config.toml
model = "CTC audio transcriber"
n_mels = 64
hop_length = 160
vocab_size = 32
qk_norm = false
experts_per_token = 2
learning_rate = 0.019
orthogonalizer = "newton_schulz_5"
Rows from block 9 of a small CTC audio transcriber, named by matrix and row number. Rows with one number within an expert belong to one neuron, the router's apart. Each number is 128 + 24 x the weight over its row's rms, rounded and kept within 0 to 255. All counts start at 0. Numbers have three digits each.
Before each expert's rows are labels from the 100 clips, of 14976, where the router gives the expert most weight on average: "strongest on" is what is common among them. Only what is clearly more common there than usual is listed. The data: read English sentences (LibriTTS-R). In brackets: how many of the 100, against the usual share in percent.
# router: router (model.blocks.9.mlp.router.weight, 8x192, trained with AdamW), inputs 0-95
# up: expert up (model.blocks.9.mlp.up, 8x48x192), inputs 0-95
# down: expert down (model.blocks.9.mlp.down, 8x192x48, transposed), outputs 0-95

# expert 2
strongest on: the word "the" (78 vs 49.3); the word "his" (25 vs 9.7)
router.2:114125139126157107157127185141112155114087119142084175103148125094124152135091142089133168117092134123108133114105121168171126090113156142157173186118148124145140130159096124159133120160099140128112098066138118116131135134117132118121155161104077131141136140154102118121133183114092162165
up.6:102171162131171138077095114155164138143138148148135135108142133147101129121107072137136159134089126126114128107131091143114123100161107112122156163108112126141124141096102124136152128116154138093120140099071139147158177133120170120106142100116115105127147153096114126127122154102117174129
down.6:087147158113146088119140120145137149162129145109119116079116101149141140114115141136120163136116071077070122105155118170134161128113133104150149158104136111096134114105188108120170136118166157135098152094092142138146074122120136101123084156128146142133144107121139138124097148132126097138
up.7:101110106142165125119102145082117147142148124136130093116172076118125098083133127111125136110119137119115125113057119162156113154090109108074111139110092157172112106160130151102136139185160125119135160173157180100167114161129118126130128098121157154099147158125141124103156144092156140113
down.7:147094113135157115129147140124122162096165082147124133136152130105192088110154118100109171112138100168159165149114136091110127120152088099134095140110115168144100115118165148088095137148091098130131120090118156169110130119158114181123127141160112088116125134087167130107165144132138132068

# expert 3
strongest on: the word "the" (82 vs 49.3)
router.3:165159126118136142121108124146120104111158153114142105119117145125155135122147119076155085153152100132160167127149112114126133164153112177131126130103115110148116147122172114148083074101130170110139093094156102155091103142133137148174147122197162097133133104108126126160119101103146132129
up.6:125138106124133148111094172109102129111174119099149125091152145109109087137096105170094116138139133121098123133141101133094164131102127178094109150107109168117115082122145166145175149121082119138125125107108153117120120179152088116147078126147112145116131166115157123157106129111122156115
down.6:109126190126108130135165118108166137129105104163134129088120112154119126133084103102093098144158106128164097114141126118128153153153132185130143161160135126126118093162098121109138138148139106126131124137140147155110148099150135127128093093091137137147099170120158119152119125149115172168
up.7:111150110104178100095139131131117067091054159136090142137155159146110121142110106150110117180121152127116175113158170107138172139141127117121128080131129137163138160142146131131132171117145151107112127125118111187155084133156140133130129099077112119157132121104108167141125112113083156132
down.7:130149111132130105153125149081173098145089157122160144140107167156137122134156128157133121095112134148162123177148185120144176125129112148138136187164097106105134138160117107132109111132143081127129092126139108102150139118090130108122089119087122148115165151127094125100119105185151112179

# expert 5
strongest on: the word "his" (25 vs 9.7)
router.5:118153148160086140124139160147161133148131106140161137117065180093099114121088184136101132134157141093143128165066137101082117116157127094097071125178141125147147133153129136126120147117145136167132135105107110137120135106146141125083130109133117124110132127170120077099129149103113129105
up.6:100124131130160130135117110095148125093152151090116162124141129132096146125117136181127118094143152127156150112186163125060174094137118128134115132156154118126115127053130128130119116134103151138140111148127142123171125115090148111152170109102139141097134165149110143168112139134089142133
down.6:115141139144091119149131180105124159111150135104155112119147157103108138126186117151109086143112152121157148143133148118130153134122115133122095092135137172188128120128117165118179138128114092101165107096138141122151135115096156109158160109107151158130134107117124112126117104131151096136
up.7:151106138104127142124118118090157134103115128117144120132136159120093136121136139136126136130149108076128158120142095141088126137136164143110113122157157124162146093115131116123103107074097137137117080125100122131130152103184116166125110117125117134133142094135139128135113179114085152122
down.7:145105147142179086121094109175133140091110198116154124141116121092102127156145117110107151146121106132140147130110104099107122094141139112174153081103086128122103142119147145119112138083120131092141075139136135146145144138121100134131130121146073159165125123130136109153085131140143111123

# expert 4
strongest on: the word "one" (31 vs 4.3)
router.4:123167123108115138125135163144138106104090131104107105123151152176123118153108134146102130103130156101157138106121116139140079169127117139138130097109128130133121156082137158103168094139148146104133144156078071133134117141153141106167119120172129151181124103117117137121167090127121164089
up.6:132131142083126174146144111082129168150112172115108105132188102135117155110144140140127173108113141151121122107133141114113116162123107123131127141128123145157135127100096147119090142144140090115121155145146155097143116136098111139098153112092067095129144135094122142089135157110127106108
down.6:147093115112136156136144111108193126126111115120089108104105168140129146129132104086133173102125142156110100138123136188099127142131152185144127128099159132111131130107137171111098114125143141157077127144109153110147102133159116161125123159129120094121120111157119143141108139144134155073
up.7:109154129106181123135125169054140152102095149161101146146116174104104136141105097150080130128065137122160164110151110148065136131099116126125139128115147171150115130121155128136126102125175165094071136134136108166102090150142142079160087113134124105154054100119134128146142140118137170135
down.7:149148109145121109157123125163138167138132108115126162173109140126171122130155166144107156150140117124153083142138140130147110121137156131145153124114085113172139137143110142141139148143109071121124095094135179100111139145126148107127123101082137126085124119137114079056113169081099122108

# expert 1
strongest on: the word "i" (58 vs 20.3); the word "you" (55 vs 14.5); the word "not" (29 vs 9.2)
router.1:119076108149161132139139105102122164105103153085133116122131121132123101104124161127136107128115092173159143115121122106174100135110172146121145095115110127095117081135109128120132119117112094146085159121143098142138118118107112107102125156112145140112108124147113166121141188117163155096
up.6:133087151120118119110142175115088134177089137127157117162097170120140096108128103131117126135083131105083127178149138101167181136114163149131150138124131089090112167111164129134158169169113128134107136096101178119119115128130105131135138138094160129133145099127116120143159137134135176111
down.6:172106108124135116160091111104099141126139108097112119104147109110122117125120091123118111154130114145119165127107116081132136124099152170159145130157098139110145096140109118153140141143104118127118110149127137095110152145078081153129107130141165140109164078130099158149141128168197118140
up.7:098135090155118165169125155101119102152117141116123099119108125136123129178130146105148167117146171151114098202135121155142133126113148157144066120125100160093142121089127153121098078138115136156094100109108126119104160126171104139097158153144114080101156150112115131147087132156103102139
down.7:108130198162103162108066135146111173169077143139170129139158138142126149157089156107147122160129147139128109131115120120098136122114137140105156123119158115148135106130131101138117114169156173166101159138088132139129114106106141103116093145121122153160126105142096108127120125131154134146