config.yaml
dataset: "read English sentences (LibriTTS-R)"
residual_init: "zero_last"
orthogonalizer: "newton_schulz_5"
steps: 6400
Rows from expert 7 of block 9, named by matrix and row number. Rows with one number belong to one neuron. Each number is 128 + 32 x the weight over its row's rms, rounded and kept within 0 to 255. All counts start at 0. Numbers have three digits each. After the name is the row's rms in percent of the matrix's.
# up: expert up (model.blocks.9.mlp.up, 8x48x192), inputs 0-95
# down: expert down (model.blocks.9.mlp.down, 8x192x48, transposed), outputs 0-95
up.0 105:199118098111108098127115117128114156159126122083187171162155099144136151081115072191182137119186115136120110134168121160120139122131137143135141161073108110176125091153145159192133161173078100140127163146139179158155162061129114112147168107101071131123137079152161122131089118241135127152
down.0 102:121149081091098158180116147082136127109120152180103099180117167161138082062119082126142139200127141171065115142135095121091129165117131156159123109132121133127103135157154152112102082070129122165109204125117123141096141096197124180096122110229149168166142101140090159176011168165136083142
up.1 106:076159155157116145150154172163092167180182163069150146103094178127115075127125047156136172090102122113109133115157135143057113123177121123084124118109124177080164116093198175203152152183133105108129130127115162104068114125095107153158125107136153113145073141121127069161108100187170152092
down.1 102:119061111095088119082164152135122124106140089157119170169137122086130152168102091114134123151121190119094128115146180123144116108143095109158180136137151156099126145128106152119163142140130113086040151041145089191140110130122111144140103109128112118091066139129134138104111196126134106194
up.2 096:123124036115118153112103109042117130117149112115117120153112182093128128062104092145136129103091129138152178113176184189121125134100110182174171092062041143144139148135130162087109106097119128092078152127162177128130139102175129108135086110146062097165113122169131085134143125116128137102
down.2 100:104121098079223080199122143137117128095154152136102123158081149128096126129179176160152140115105052165108144118095134182091161135103149138093178157091126106126128157129165087130157109101138142163119107152070095131156172155106102091099143140163085061175167138147180142151140100107136100175
up.3 105:115112129101151152084110146101155127130089100086100110098085113105159091104096127132151203176148162108072149149162076134160102147068146127109123174184182119177063120119135106096096169134204071164062116119074087117116185093146147122186123126126160058075071128183186129136123123165143193119
down.3 100:153102139117116158162052131095169125087145098131122131062089134067119155173108152139125099128142136140187145153126134181063177114102151137123106192173106111099160129134140150114064108131082154104109134121114168168175113150114134148115140113082100129203124230124171138058150096102098113184
up.4 098:158076145080172146096156142082139153096108095080089083139129164126173136132121134138105120200112154123130125110179111172135132103117077114112158096132150102189104156127155126150098157147138119158109118136075097112118206175114142116204128137171106093134166094138090170131134161139136108153
down.4 100:187176123111164185087185152097167187111149130121127119177126092137158080111168147130082159130098159150123065146107090122096098150117106118181100204145142119139130090131190088104048125096115059107123117143149137130159174143124138110153108144138109194120149150156117141126104051153141113139
up.5 088:070133199084114142131068127077138138171192128110047139165148148151098124085081174162103092150103163094128142144079135092128115128170091122167115153133079132161120134157085132083170143141149090137167124180131140175120162084161133091140115176125113128111095102138092122113165105148111153064
down.5 085:159108187161104149141156147210101071144154113059125171109076152071145162111126102080180140076144143159133125136142123103145127134110136083104142070196134168061050166092108101063171139113108113146164142110130158135118148116156124098129124151122120124123075164160073093172123077100147149147
up.6 106:111088122123125131162175088156149174153142150143113167136153149094152140162114109139120128072156145101150127154132102165108134114164089180137135066130129105139095123077167123134107142133078141144070144205102122175098059199164106154100121121042087150148083123074101163084137154114073147168
down.6 110:160072148180131097159098118108177211139199149142133102138106072109194099136073161136094119059096117120150081158158156080134126072190071123081160119166112132158132112143107186138063075167074122083116109133096124114154073172100115152131165112114144154153054160121078142125141105087154136152
up.7 098:055128129125188108156110117121114092212091142151108082120109102172066172153152186097142124087088117124155104135114164140124128150104114141031094093139168116125116154109170122136124104138102136115146106098174124151130041142165116157115155106058086156101209119110092142164104117113137165106
down.7 101:066143090078178142131070181173117124121120130200162087107096177133172135143131172113162096139096052138088170145096123108040140152084116141097071161112172055067191125040152113128158074125128135155163140136142116134134108133137111162170119125132153142119165152112142149166155125096155130082
up.8 105:064166121123139124170137142157154049144163139128115094073160175092097099187129154169156136146114171118143141132122178170110099063141182137135093045155171166160173120103125122144103132105093059119069129116027163151136149144131099144130147082101066117175154129166148134172084092144094120141
down.8 102:115149107170181153169128119171058071135138160157078105073151142138113155147123131121134155098143095106114175090092079189153166064153093130176137088125114113112172140138146110099127126115034100139096092155160126127125130159110154145129149158114076110129124189194110016150117090103098117172
up.9 094:115104183088078127127131165091090144121126149097124137132187131177133087076105086145128176159138100159171161125152086100096118129177113091043134128123148096193156130146140155223092157176149125164108157130088153103165152088110096142135150081173137088107140124114120149209146151137142143125
down.9 096:104117095071100102113122146113070113111165168105134121094168099176118103142126163113139148094131138198103146181139095071151105150174127118166163096095137118187077127113145157145070098173084099147089116119142178113083180112105197154136104145097165141120096074148145090177078145148162115166
up.10 098:126113111153141144173147093108135111151160212093123217189153122108099109084109149155111150112119165159161115127089060112153077014139105142086097107141120168121182099141093137137140123099124151159144106116171111159114118066141127121105163152122149104139158193124088114149117124094079166105
down.10 088:161129128155060135034099106107149118095104097096105100175129142161096113155108118101154193108144154197144108128148119161154134087144116097131156140130080179147177124102061106142120136094141070112184020084150108173159090136116111110104112153085111151156078155100143129102081096133139093053
up.11 092:140088119113132120122100091097164071209103085099101141185191117092141136089110099191144169137042113103102126109100166170155181118125111112175196150126125174117143101123119113112121049112134141175152115152107148182138075103108158111165119126170089091134092074155087157146141088077110127127
down.11 092:088138192071098105063153114168087135152099136124113097143150120096094122171096095133082202124086124129114119094144118200120146148068158109165146102131161131138105121175134134132123111137152139191104206113135069070093159082164137135155125149123109107157104091153080170175123122160135202158
up.12 098:104122136120189111123180123146126122145125131135158137077146088101127173066176086110070104120115106077083117115175200146117079113143113163150124103078109149133122130161141083167108114139121211116157154145147137083142129195112107123108102092167120087109176064148205201194116183142160151120
down.12 094:096144140077131118176065105169148133146148142129146125132068039085148138093093168115134117150101157096147135138099172118041125157142128106072137135123102195117186064131156123178115140157159128167124104165158115093124118140098158094111171128123122160138194082162115126148149161071143104159
up.13 085:129139065160124077131145189181166116081124090148131106086107176128131178149067165217123114156106151095109095148154168112122183144129176097117074145123102129169170121112141162159140168076157102189114112139195140162112070093138122121132106156110113120154131112157170064121148092154125148109
down.13 087:091097118116072133139146120131057123110129126134153117136078123125071104174166085172126118145096156092165158154109105131117178138154183117114107153126083125173170094066129108132057119077046173169123158143154140106062156089155122126148119151168108152102192175171141148141103117156085165165
up.14 104:157144145171140124097186112114103174095091134170124145116096180111171143153133087094099118122057156120158134118130161111185091119128065156105137112125078127071085136110139119113091110134117163126142086137180112166074079106161122113136126131139100123168144113124112135127133141166110142121
down.14 092:095084215175131113124145151131127099091097159108169163157086098146132123124131109100126163104187129094139146158162102115224153137086125178125142094125099196074120204114205150103070138164161052145119082085113185151163132129123117104129147142101164128104106077068101134097135185110179095190
up.15 097:144133087144129103131153201139067158080145149147062131129114192062138149140134115104145137125120191145183158140118135120110119102205150181148111115160141163147136168072156150138121124100072186143149136145140191084102125140122111106144125097080080075126154127099187109110135206117160105136
down.15 101:041153111106171103123149193121129098202105137090116154142156125069127175094137126174111112132154128052075140105112151168171151168136143135138118110092191130122097165139108082135120207161070169099162078081069203113125117152150113147131160112117117079183139110102137140056147146136138115161
up.16 095:132148098113123119130120153108134131151179125109192178138153057109159164148101117071123127080160105087067118123126176143051098205105174114134139130115175155193141072120146114170185082103055089109137109173126120153137090083138138135130091136169131136122110085109121106084101127113050153118
down.16 095:124107147070139139148126156151157180178145110109177163151161119149142138159074146057213054171127123133140120169086112056134101082086106163093094193171143116125164118178094103102100088198163071094195102138135111138131120093136126134127086176144135185100081130132093194132084101115083112105
up.17 106:110145090163179132150096103100124119163148159213114120115127132120158113104115102115135138103100126155076145121067112116116093133127086094158141112102177136117130151137099091099081122122153148106184170179068126107092170209127084177165197160136158158107141149123184123095123108179149128108
down.17 095:183163150158135151138107172132132135064149143091143107134155134152169103077122145109173115129118081154125124156127132177147081141070086104138129092117124168110152111125187078122136093131080056155163136187087128120145161139118093149089132109142166098069129125122186135142180110160150068097
up.18 096:169167128087140133139108133079133068157156130109082152162108143131091130139103120124175154061141110106129152123098161187073066143132147098162137140140137131178162116161087069137096134127157113150155099122101123166142103129116082052099162092124124103158154116119207120122099147176112144150
down.18 100:087160134081073046110069095199134101160132161128087128140096177187140078112102123083120122132122108110173130165137152081106121163149161146107078131167084082097129108117115108162160124117135162163163158173119092170116095098105170165150235147142112148114136134144137184087157133167157141148
up.19 092:122159143114107125051103123161091110147176165144183114179143156150139101047131101086117134128145164150098167112168138087137158071176141132159133134145134165131119192159169152173122136120143179136134101190134141105135093154081103067110115098113180138158089125134110097177148088118129102099
down.19 091:166108120119129142160102107164117179086110109108135162126119136068124142139126099133182116142132185149151101160124149095103064088156095165111127199111128120063187089173131106094133143176108111081165125153096159119139117046120094134114123155087056145153158168130147147100121116104125123119
up.20 097:081099106146131146121148106151125167061125169096165147131094155106121157147124090131120089106136150144122101132187102095045130146111131128104135085129175117102105085133155147127102092158115180092155146169108153101136149194147186118138063078112121124156209085139128072208090145110146159122
down.20 095:233136172128066083166141073189113111140101162120203082129134158175108149146109119113179089144123123055156104148186105106125172165112136140177101097123191085160116164141128098150103123145114142095139133176101072080149181107144108127159146113207084100091123070114129150104081137179161142096
up.21 116:183115209151097137125153132174149102167096110141079124174103137083104114167120119129163098144116181127112139107173101142114123120085108156104110120106137097103122125175104090066123107114104156157110117170108152116047140119195088100131168110158122038155105171154080117164107150142115155106
down.21 115:131109118071116156153120151172171161123102121124162116147104161068154086101142142113059098185143134124104175154135093109065130123114087127124139135094081144149087092149199152124117103139178189122096149109127124176098169116183126129095083110187131115096102167079121164177130146150152146137
up.22 095:101102097153111115169072143175164156079192146128166164063103124156132120069087128159125099140143113161155117103132134094165102136113144183169072168147133167169151213113150098115139148150028102071152099196151082136140112113150169115168086158160102132122083103134166093073079162137190165109
down.22 093:133116143131083152137109090154150169107167082124125116179081135140142155179120100109138101188139095110126159136095188113152146211108065194138051166112191107136140083116142161125157168118142154093154155102120162111090155117103107042121093067043147171128190136105119112145149075093164165106
up.23 101:172202053143156106110168154131087183105139082128092163104088160079179104101124125063166105111108152118105123221120150140147123074196156118171139180170123136093094101112143163119117188145109093115150137156158149137148145177185094114070190096122063101129161108069118081122151134179143143123
down.23 098:136151167161155172147153129086094135088162133101104137109115090187158138121105132100157124096104125135116117154107098112136169089141128110120095134129107086103100133118108104119183149121127095075118136092165113168121137122146121106128125124151128156156112055212133093147128096135156163104
up.24 093:128100171113114144073175096069141120099138169135113158138122144129093142203131068126046160088166178151121068108144160106122168122177173112139129138111164093134122157118118133117109221139111108165157169127107147115162172069171117080050172094103158196145098111108103129173101112067066137105
down.24 098:133016157141144111106071136120092127077135140095134088180140096172160168115176143096116209134130046118131072112149120149154149133085131139135149123057132144125156122095121090114110141142091165197127102075074164175152086127097165157123148113100110114134158147079146124118141097127151132146
up.25 104:138122146093089163133134169098160129163138163138119134115064116039150088143138069169133192133092102113110064137121152168066123107166113189096123093116108130139137116136147178171109104175096141177174132116116156149122090102120079162113159096150188132151184133163156143201150102149071135130
down.25 108:141098165124128125146126173167097093139128097125196188089111158132126093131103133075136147164098103099111087138092087097138135137152126143081126113085066113125135123155095103098129158180136076138117150128082098169139115057163164083115128099116118145190103080109095112150109175176113142144
up.26 094:129147183083148180092114192136136117061145131164177131141122120083094103114166098137130164134172144075092168133109161120240141081125142142157084138152093128176145129118143098126079135135117066112094120147078144132162151090171156116156064150107115146098105144085119113087123113146167187173
down.26 088:128150189130132150164119174144095150098159061145152104062092202139106128142127092156128126139108078083152132162114099147188130203139124100156076170140096100169129109117172083138103126146109112160116097151141178092208155107166087128131152129149145158138100060144118095144100146155104116114
up.27 104:125173146161094150128119145078131106210126086145066138117121122074103134141157118079169084058158152134123171113090112151171135044140162193145167091118162177139165138174183141112148168116118175097152129117090146137114137101087108151132185092118162147179146097116111106167073160137154137113
down.27 104:142148136092133048117143160171144080140176085154140119098109118126153098123164078171162143125118227095181171124138089106165063159132159161103090155108125244108085088113135116184224121081146121116096131133116074120103157157098124188137104123183158111130108167119137162110159162190153124149
up.28 102:148095081123182137105159074069111054102104133097025132176144169140181093080152119120136158103140107165106086114145135155107121210123153109130137117111060127173088130131163131126125106136100154128112120171073125116190090113135150103145135120115086100157142138066158140124102122066126117089
down.28 101:145100119119130140173122195155087094100123113124130152099127104108152138125113153154152133097147118160095152162126122168059139146090161111093166164144112134124124105101098089075181155113123100085110126101061117135151181158100135101119143124169109095161102181138153165174115158034056142124
up.29 099:082169065119141132156073125097121068120152128124089141140096175148105136136167085168170221076103170117077143148140078141107133145109102110099119156147149139140124117116144091159143147098172083089081144201064162126151144152188074165130151134101124083135182116077149118132154167144123150111
down.29 098:146074075136193124110144116098168105112119191121136126100134176041123099115155155172135110042070120129071178127095133104111165091166161112147098120125105095096083099091125153121116150136088148131125053108107201155183123123070105143132157163180060142093133154165121152112144152105106180134
up.30 095:129158107115100104195185129112084115147124111162114143130152133138132158099178130104135100104117104136129150183055101160169056186131166169108132119178071115115165181092146141106098172118109125124125123101128112141120040166134186100132160110110143141150167126126156156074115147115156089154
down.30 093:133158128102103118151114080152024137125145097162098137108157173149137131095137156115081157154189083139145131064070107108159183141149154126137128105122131105150136164046104144060164139130105130198094108113111119123144143157153134097130185168162105187141054143113173061086116140163126166152
up.31 095:142161131119117138151071142125148112159124169117124130122162084143128100127078156076126106088111164107127115116116094133166076129039174167139165154097103196141107090099183111160155126128096172100116132071138153204166140163154144136130106126124144167156196155047125138111092066151178187150
down.31 090:169148128159139172092165110100118130160129110153183165138219114132053086125121095121118111066107157116139148105159084110157170190116127137167064127159099129114073137194078102152092139089158084141127140142118099110127127092093152166179087083210119121080111134085082146115089146061131107127
up.32 110:104144094186178141100118096082109105165125122113111124131177135114122153116103110156154171108073155155124108116131085107143147140108092159129102105102206150131085163080110168174159128150084121134075135154146111137128111181154150094101133132077204114139185114100117129184143122117115149152
down.32 141:115132112126132178099108106086119107139134122152078135118152127156084121148106145113080136081141082134123152139110091193140173146115123142130112086070171078125099101107107129180096174131091115148146146140100090171129159156104133100126092104139166104123150089117104157185144144138129131177
up.33 100:111172206143106130128155173203191153134148171125076167092105138108148094137098158165127097113135141120120122133100141090093101109120107100120162168182133078103154100163089148115125129201113190140103143118117150127189149174130098120119067108059122168100142107128118154106126156061142096141
down.33 094:166146134105141126171124098161176178086135106099150134112169104159147057109129147080135111124124091088098126114148166131114109118114098180132139114115154083087089171113183150121144153154128146140133168190115144214174066164149115129140102110133171121139153153103107112049121016107109096170
up.34 096:099154134130112139130122141095195193157136151111181122130123141107084113126131114133113158144101138124103160091187255149102145143070177119137125131098137092113140118184133152074105128162117068081138095144108138142093085067117122097103118102134109069139167103168128079102146121135108155113
down.34 099:116164119103126117120148114147141171113116118083104144050098167157089132111171090158127155151108075111095165159124153178103141123154144105130107108127151125109130114087136143140186122152194169212131148113129123071093144055180115130117174126159177060118099121100189113102155234116108148077
up.35 109:128186068081116158042213070133146133095101140103132159110062165124162186155142085129130119119162163104128151087135155089156102114082047160137159145123127110144132125139168172139153122098127102134130093124115134138133062147163129128128177146156126141147103105112111189112123142135123074169
down.35 105:181142085118142100093144117090137173097109173112133079177119130088144138174145114139091094137191178126123119125132213117158094140099124125122175083115083136168121153159140182071105114023132123074079080155122164104099128142149138151103057146153106118115108117102143123131148180127117136145
up.36 097:139153135157076116138180155146088104110107126155079114109107081175142092130129159132088105129183114113159049114110150098122208067156098129086168144155094121168100153138132141118151121159117098113160105155153166148093175149104152121160128172122094098155128153190065124157119146100140140127
down.36 093:159081134177140139130118170210142127118109146118135111176077120111114105094140151150082070092115125040169107142146118092159166171098084096157114082122112085147066126121124094194072140146195172102128126143122101154116117134157153160100133112088132112108073143104156108117059126169038152156
up.37 098:066100169134150118164199104126081140161178110139084168147129132080080160087117166117136157178115057160126133174158137148116079109107135154044135141068141122133122161109101137152177226175077154133157143098106142108103180150157097123127122137119125144151158127133084118128166149163108146133
down.37 104:112138115178122148151170164142133127095101160107102161189127106115056089089091089172191134134090160054146128131172105109132106113129103114099130128142098121169109109135155154122109140127146170143156148040149097120108109147084118093186097172140124144106198118152154156075128097123185112077
up.38 108:151118133131116103115120123135132130121139124129103128159113109134141149094124090134053148108129082109090101122142160111058091168163140109116119164149123127184176094123179088136081073072134055084149163094086184090139075185159112161117136126148137101128131170085180129128132133121163126121
down.38 109:137152095118124149185111096094090152119113128146137138109106211180092113073097184131086131140106090128139106120128070183104162070130198114149144183117144219136154112116125144107140136110151116180139133108144129111157122136111132117116152142157059140129131046120143152141106116100170145118
up.39 093:093128133100170142169099148103145112150150090174126096107116084134135084151096138162160152080141133163109152112074142160167143126066108083114142117162131124098113164062065183107117107123108073133134171086025124123150143211129137136106106141156130124102159143105167149099103104094154068148
down.39 089:132108135170072100078133125084118141147116118120175143161205099165118171109129117117138118139140183112089103127071136120102103122157062112167086079073086150183110138185086063140093106126165176140162126092202124152093172109141112174110179122123117134113199193142132088115171123161114125123
up.40 107:115094118158127145105112166125118075125135058089106080119092134135219104095119147156139134140131125108096151120128111119073096139094126127063102125163138121163061124188164135168134127105147088166069148142092192114145133166081092131124164059168182093126131198127130137125133124168134160155
down.40 111:095116107113133162133136148104138064100144076153107130136137075143137161117159148116103145125164105100156132153188041148096157177088169186107146130126141088168089137172060153095039097150090133127128093142093083141088161113134122190163142087091102096134144135103145149140071178124068194126
up.41 103:111126103071104163108143125145116163139132119114089181166122098080064125091108103182100095142074195153157136062189167114139215150134147124176160155141148127162106171145128144135110211093112143099162124097097164115084108063164213112159130125097081112159112122143121116167109171118139116183
down.41 101:122116166196158136098122093121171177132093062134143100110107146156140152081123122096108112098126123125209064141145072115158114153136083131151105121132080132089211069154113138101190140146135099192178146145195163087191154035189107124134149142073137132132162129172101063140206139152055139108
up.42 104:158146152142132162111109132134141102121162194133111117112145091159131191096157170138090091098175144132090129088104138120112011133115110135107131135144131160156109137156122150108119146063147156143071199201163135116138144167114147098099125128065120149118178158137164130098100180121105129137
down.42 105:104109134141093114170101114165092130117108137170176133123132144164136100100191100073086113140164102146122124143156125134139131124113083125137155139183077164153125115157162075131133095158079101128161164153105124135089065027133168080127126141110143147111178100133136180094132147166191133041
up.43 099:122188138114106136121128085107142081109155125160093142110045100148113130126174143214100141119160161176121131144186073168160133068109127126154103159136091114057084133101136155207137151134155114107073109133138120141161118127125147115100129100104115130110091218214180055093085163135093146121
down.43 101:090136107133154107082136111138111149159231144144117126149103167145134133167141143141131187116164161140185123102121101138131126104110114083110118128111126101202085101156120123118161171122094063127098103097156165084120119145101171139114206147096232177114171113069114065053158153154137122120
up.44 105:097139135204153117104154156118150155074167060136130129048160171102091143144076169158111051120125178205092147086137193169121098047136144115117094127087155173134163113115116147083121113172080136116132130156137171157174082170086145112123100090119126157127154134077093153132071138105209136144
down.44 103:121146066096106192143141136104098119048170127153091164118110154201109079116027079137175103141154074129137133095101099137114155139117114111089166105142167168116172113143055117121170087129118186143107119151097154186104120130138113130101171127150168175128166109140076057134097165159124160132
up.45 101:185035077117179142170154157105127168114078146146126113170140107130098102144149107155038086191077120106092104118065134121185126171135143122143118069178099141138168087125102141128113104125072119105096071125116162168117111111160148125141112101120094113064091142107168170113181164186152117135
down.45 104:117166162161166150185150110080052170110115112145160123145161113076082117154140053222159133096158149168182186108120142175139083125135123123106115044141155136188152090184115126120132170133144059096128079177144129116105102122088121155126150105143102127087118084158124069148134101149090136161
up.46 100:067107166096105109043092115101162158170160178134101097186166140156102148093085150154079201121152141122157135096067158123081144124124160148202140113125194161160176176148085113097116135128133080126116170121130102091122092103114177086136117153137156154127084098083139115153086173068150194118
down.46 098:154187190115088181105132093123142150069118091152085116115119110138027152052155151159091165174149108112151137135163103158135173148146109115189148182165127125092147170116102117116101135158175155144164127136145144103164153131173108093193142163124162097154112132106159157115077129116107156115
up.47 105:141065158114113132116085138126147105153151174148100119138127079075119118153103140172077108205053125117146081134097117164097173148117110125164120151156105194147100149165098113071091141143120080097105103139104131164113087133174127092132133129212097168174103158192113117118116136136130169163
down.47 111:163113101122185103140081173064183131165119117152155071107069115101121135128097154137135102180170143145177135053098125166102091148145146123112108139171166147144123068161163156106165087115165117141114132089179158109115126120174084105096111173096199133127152135209206176140201106128081093106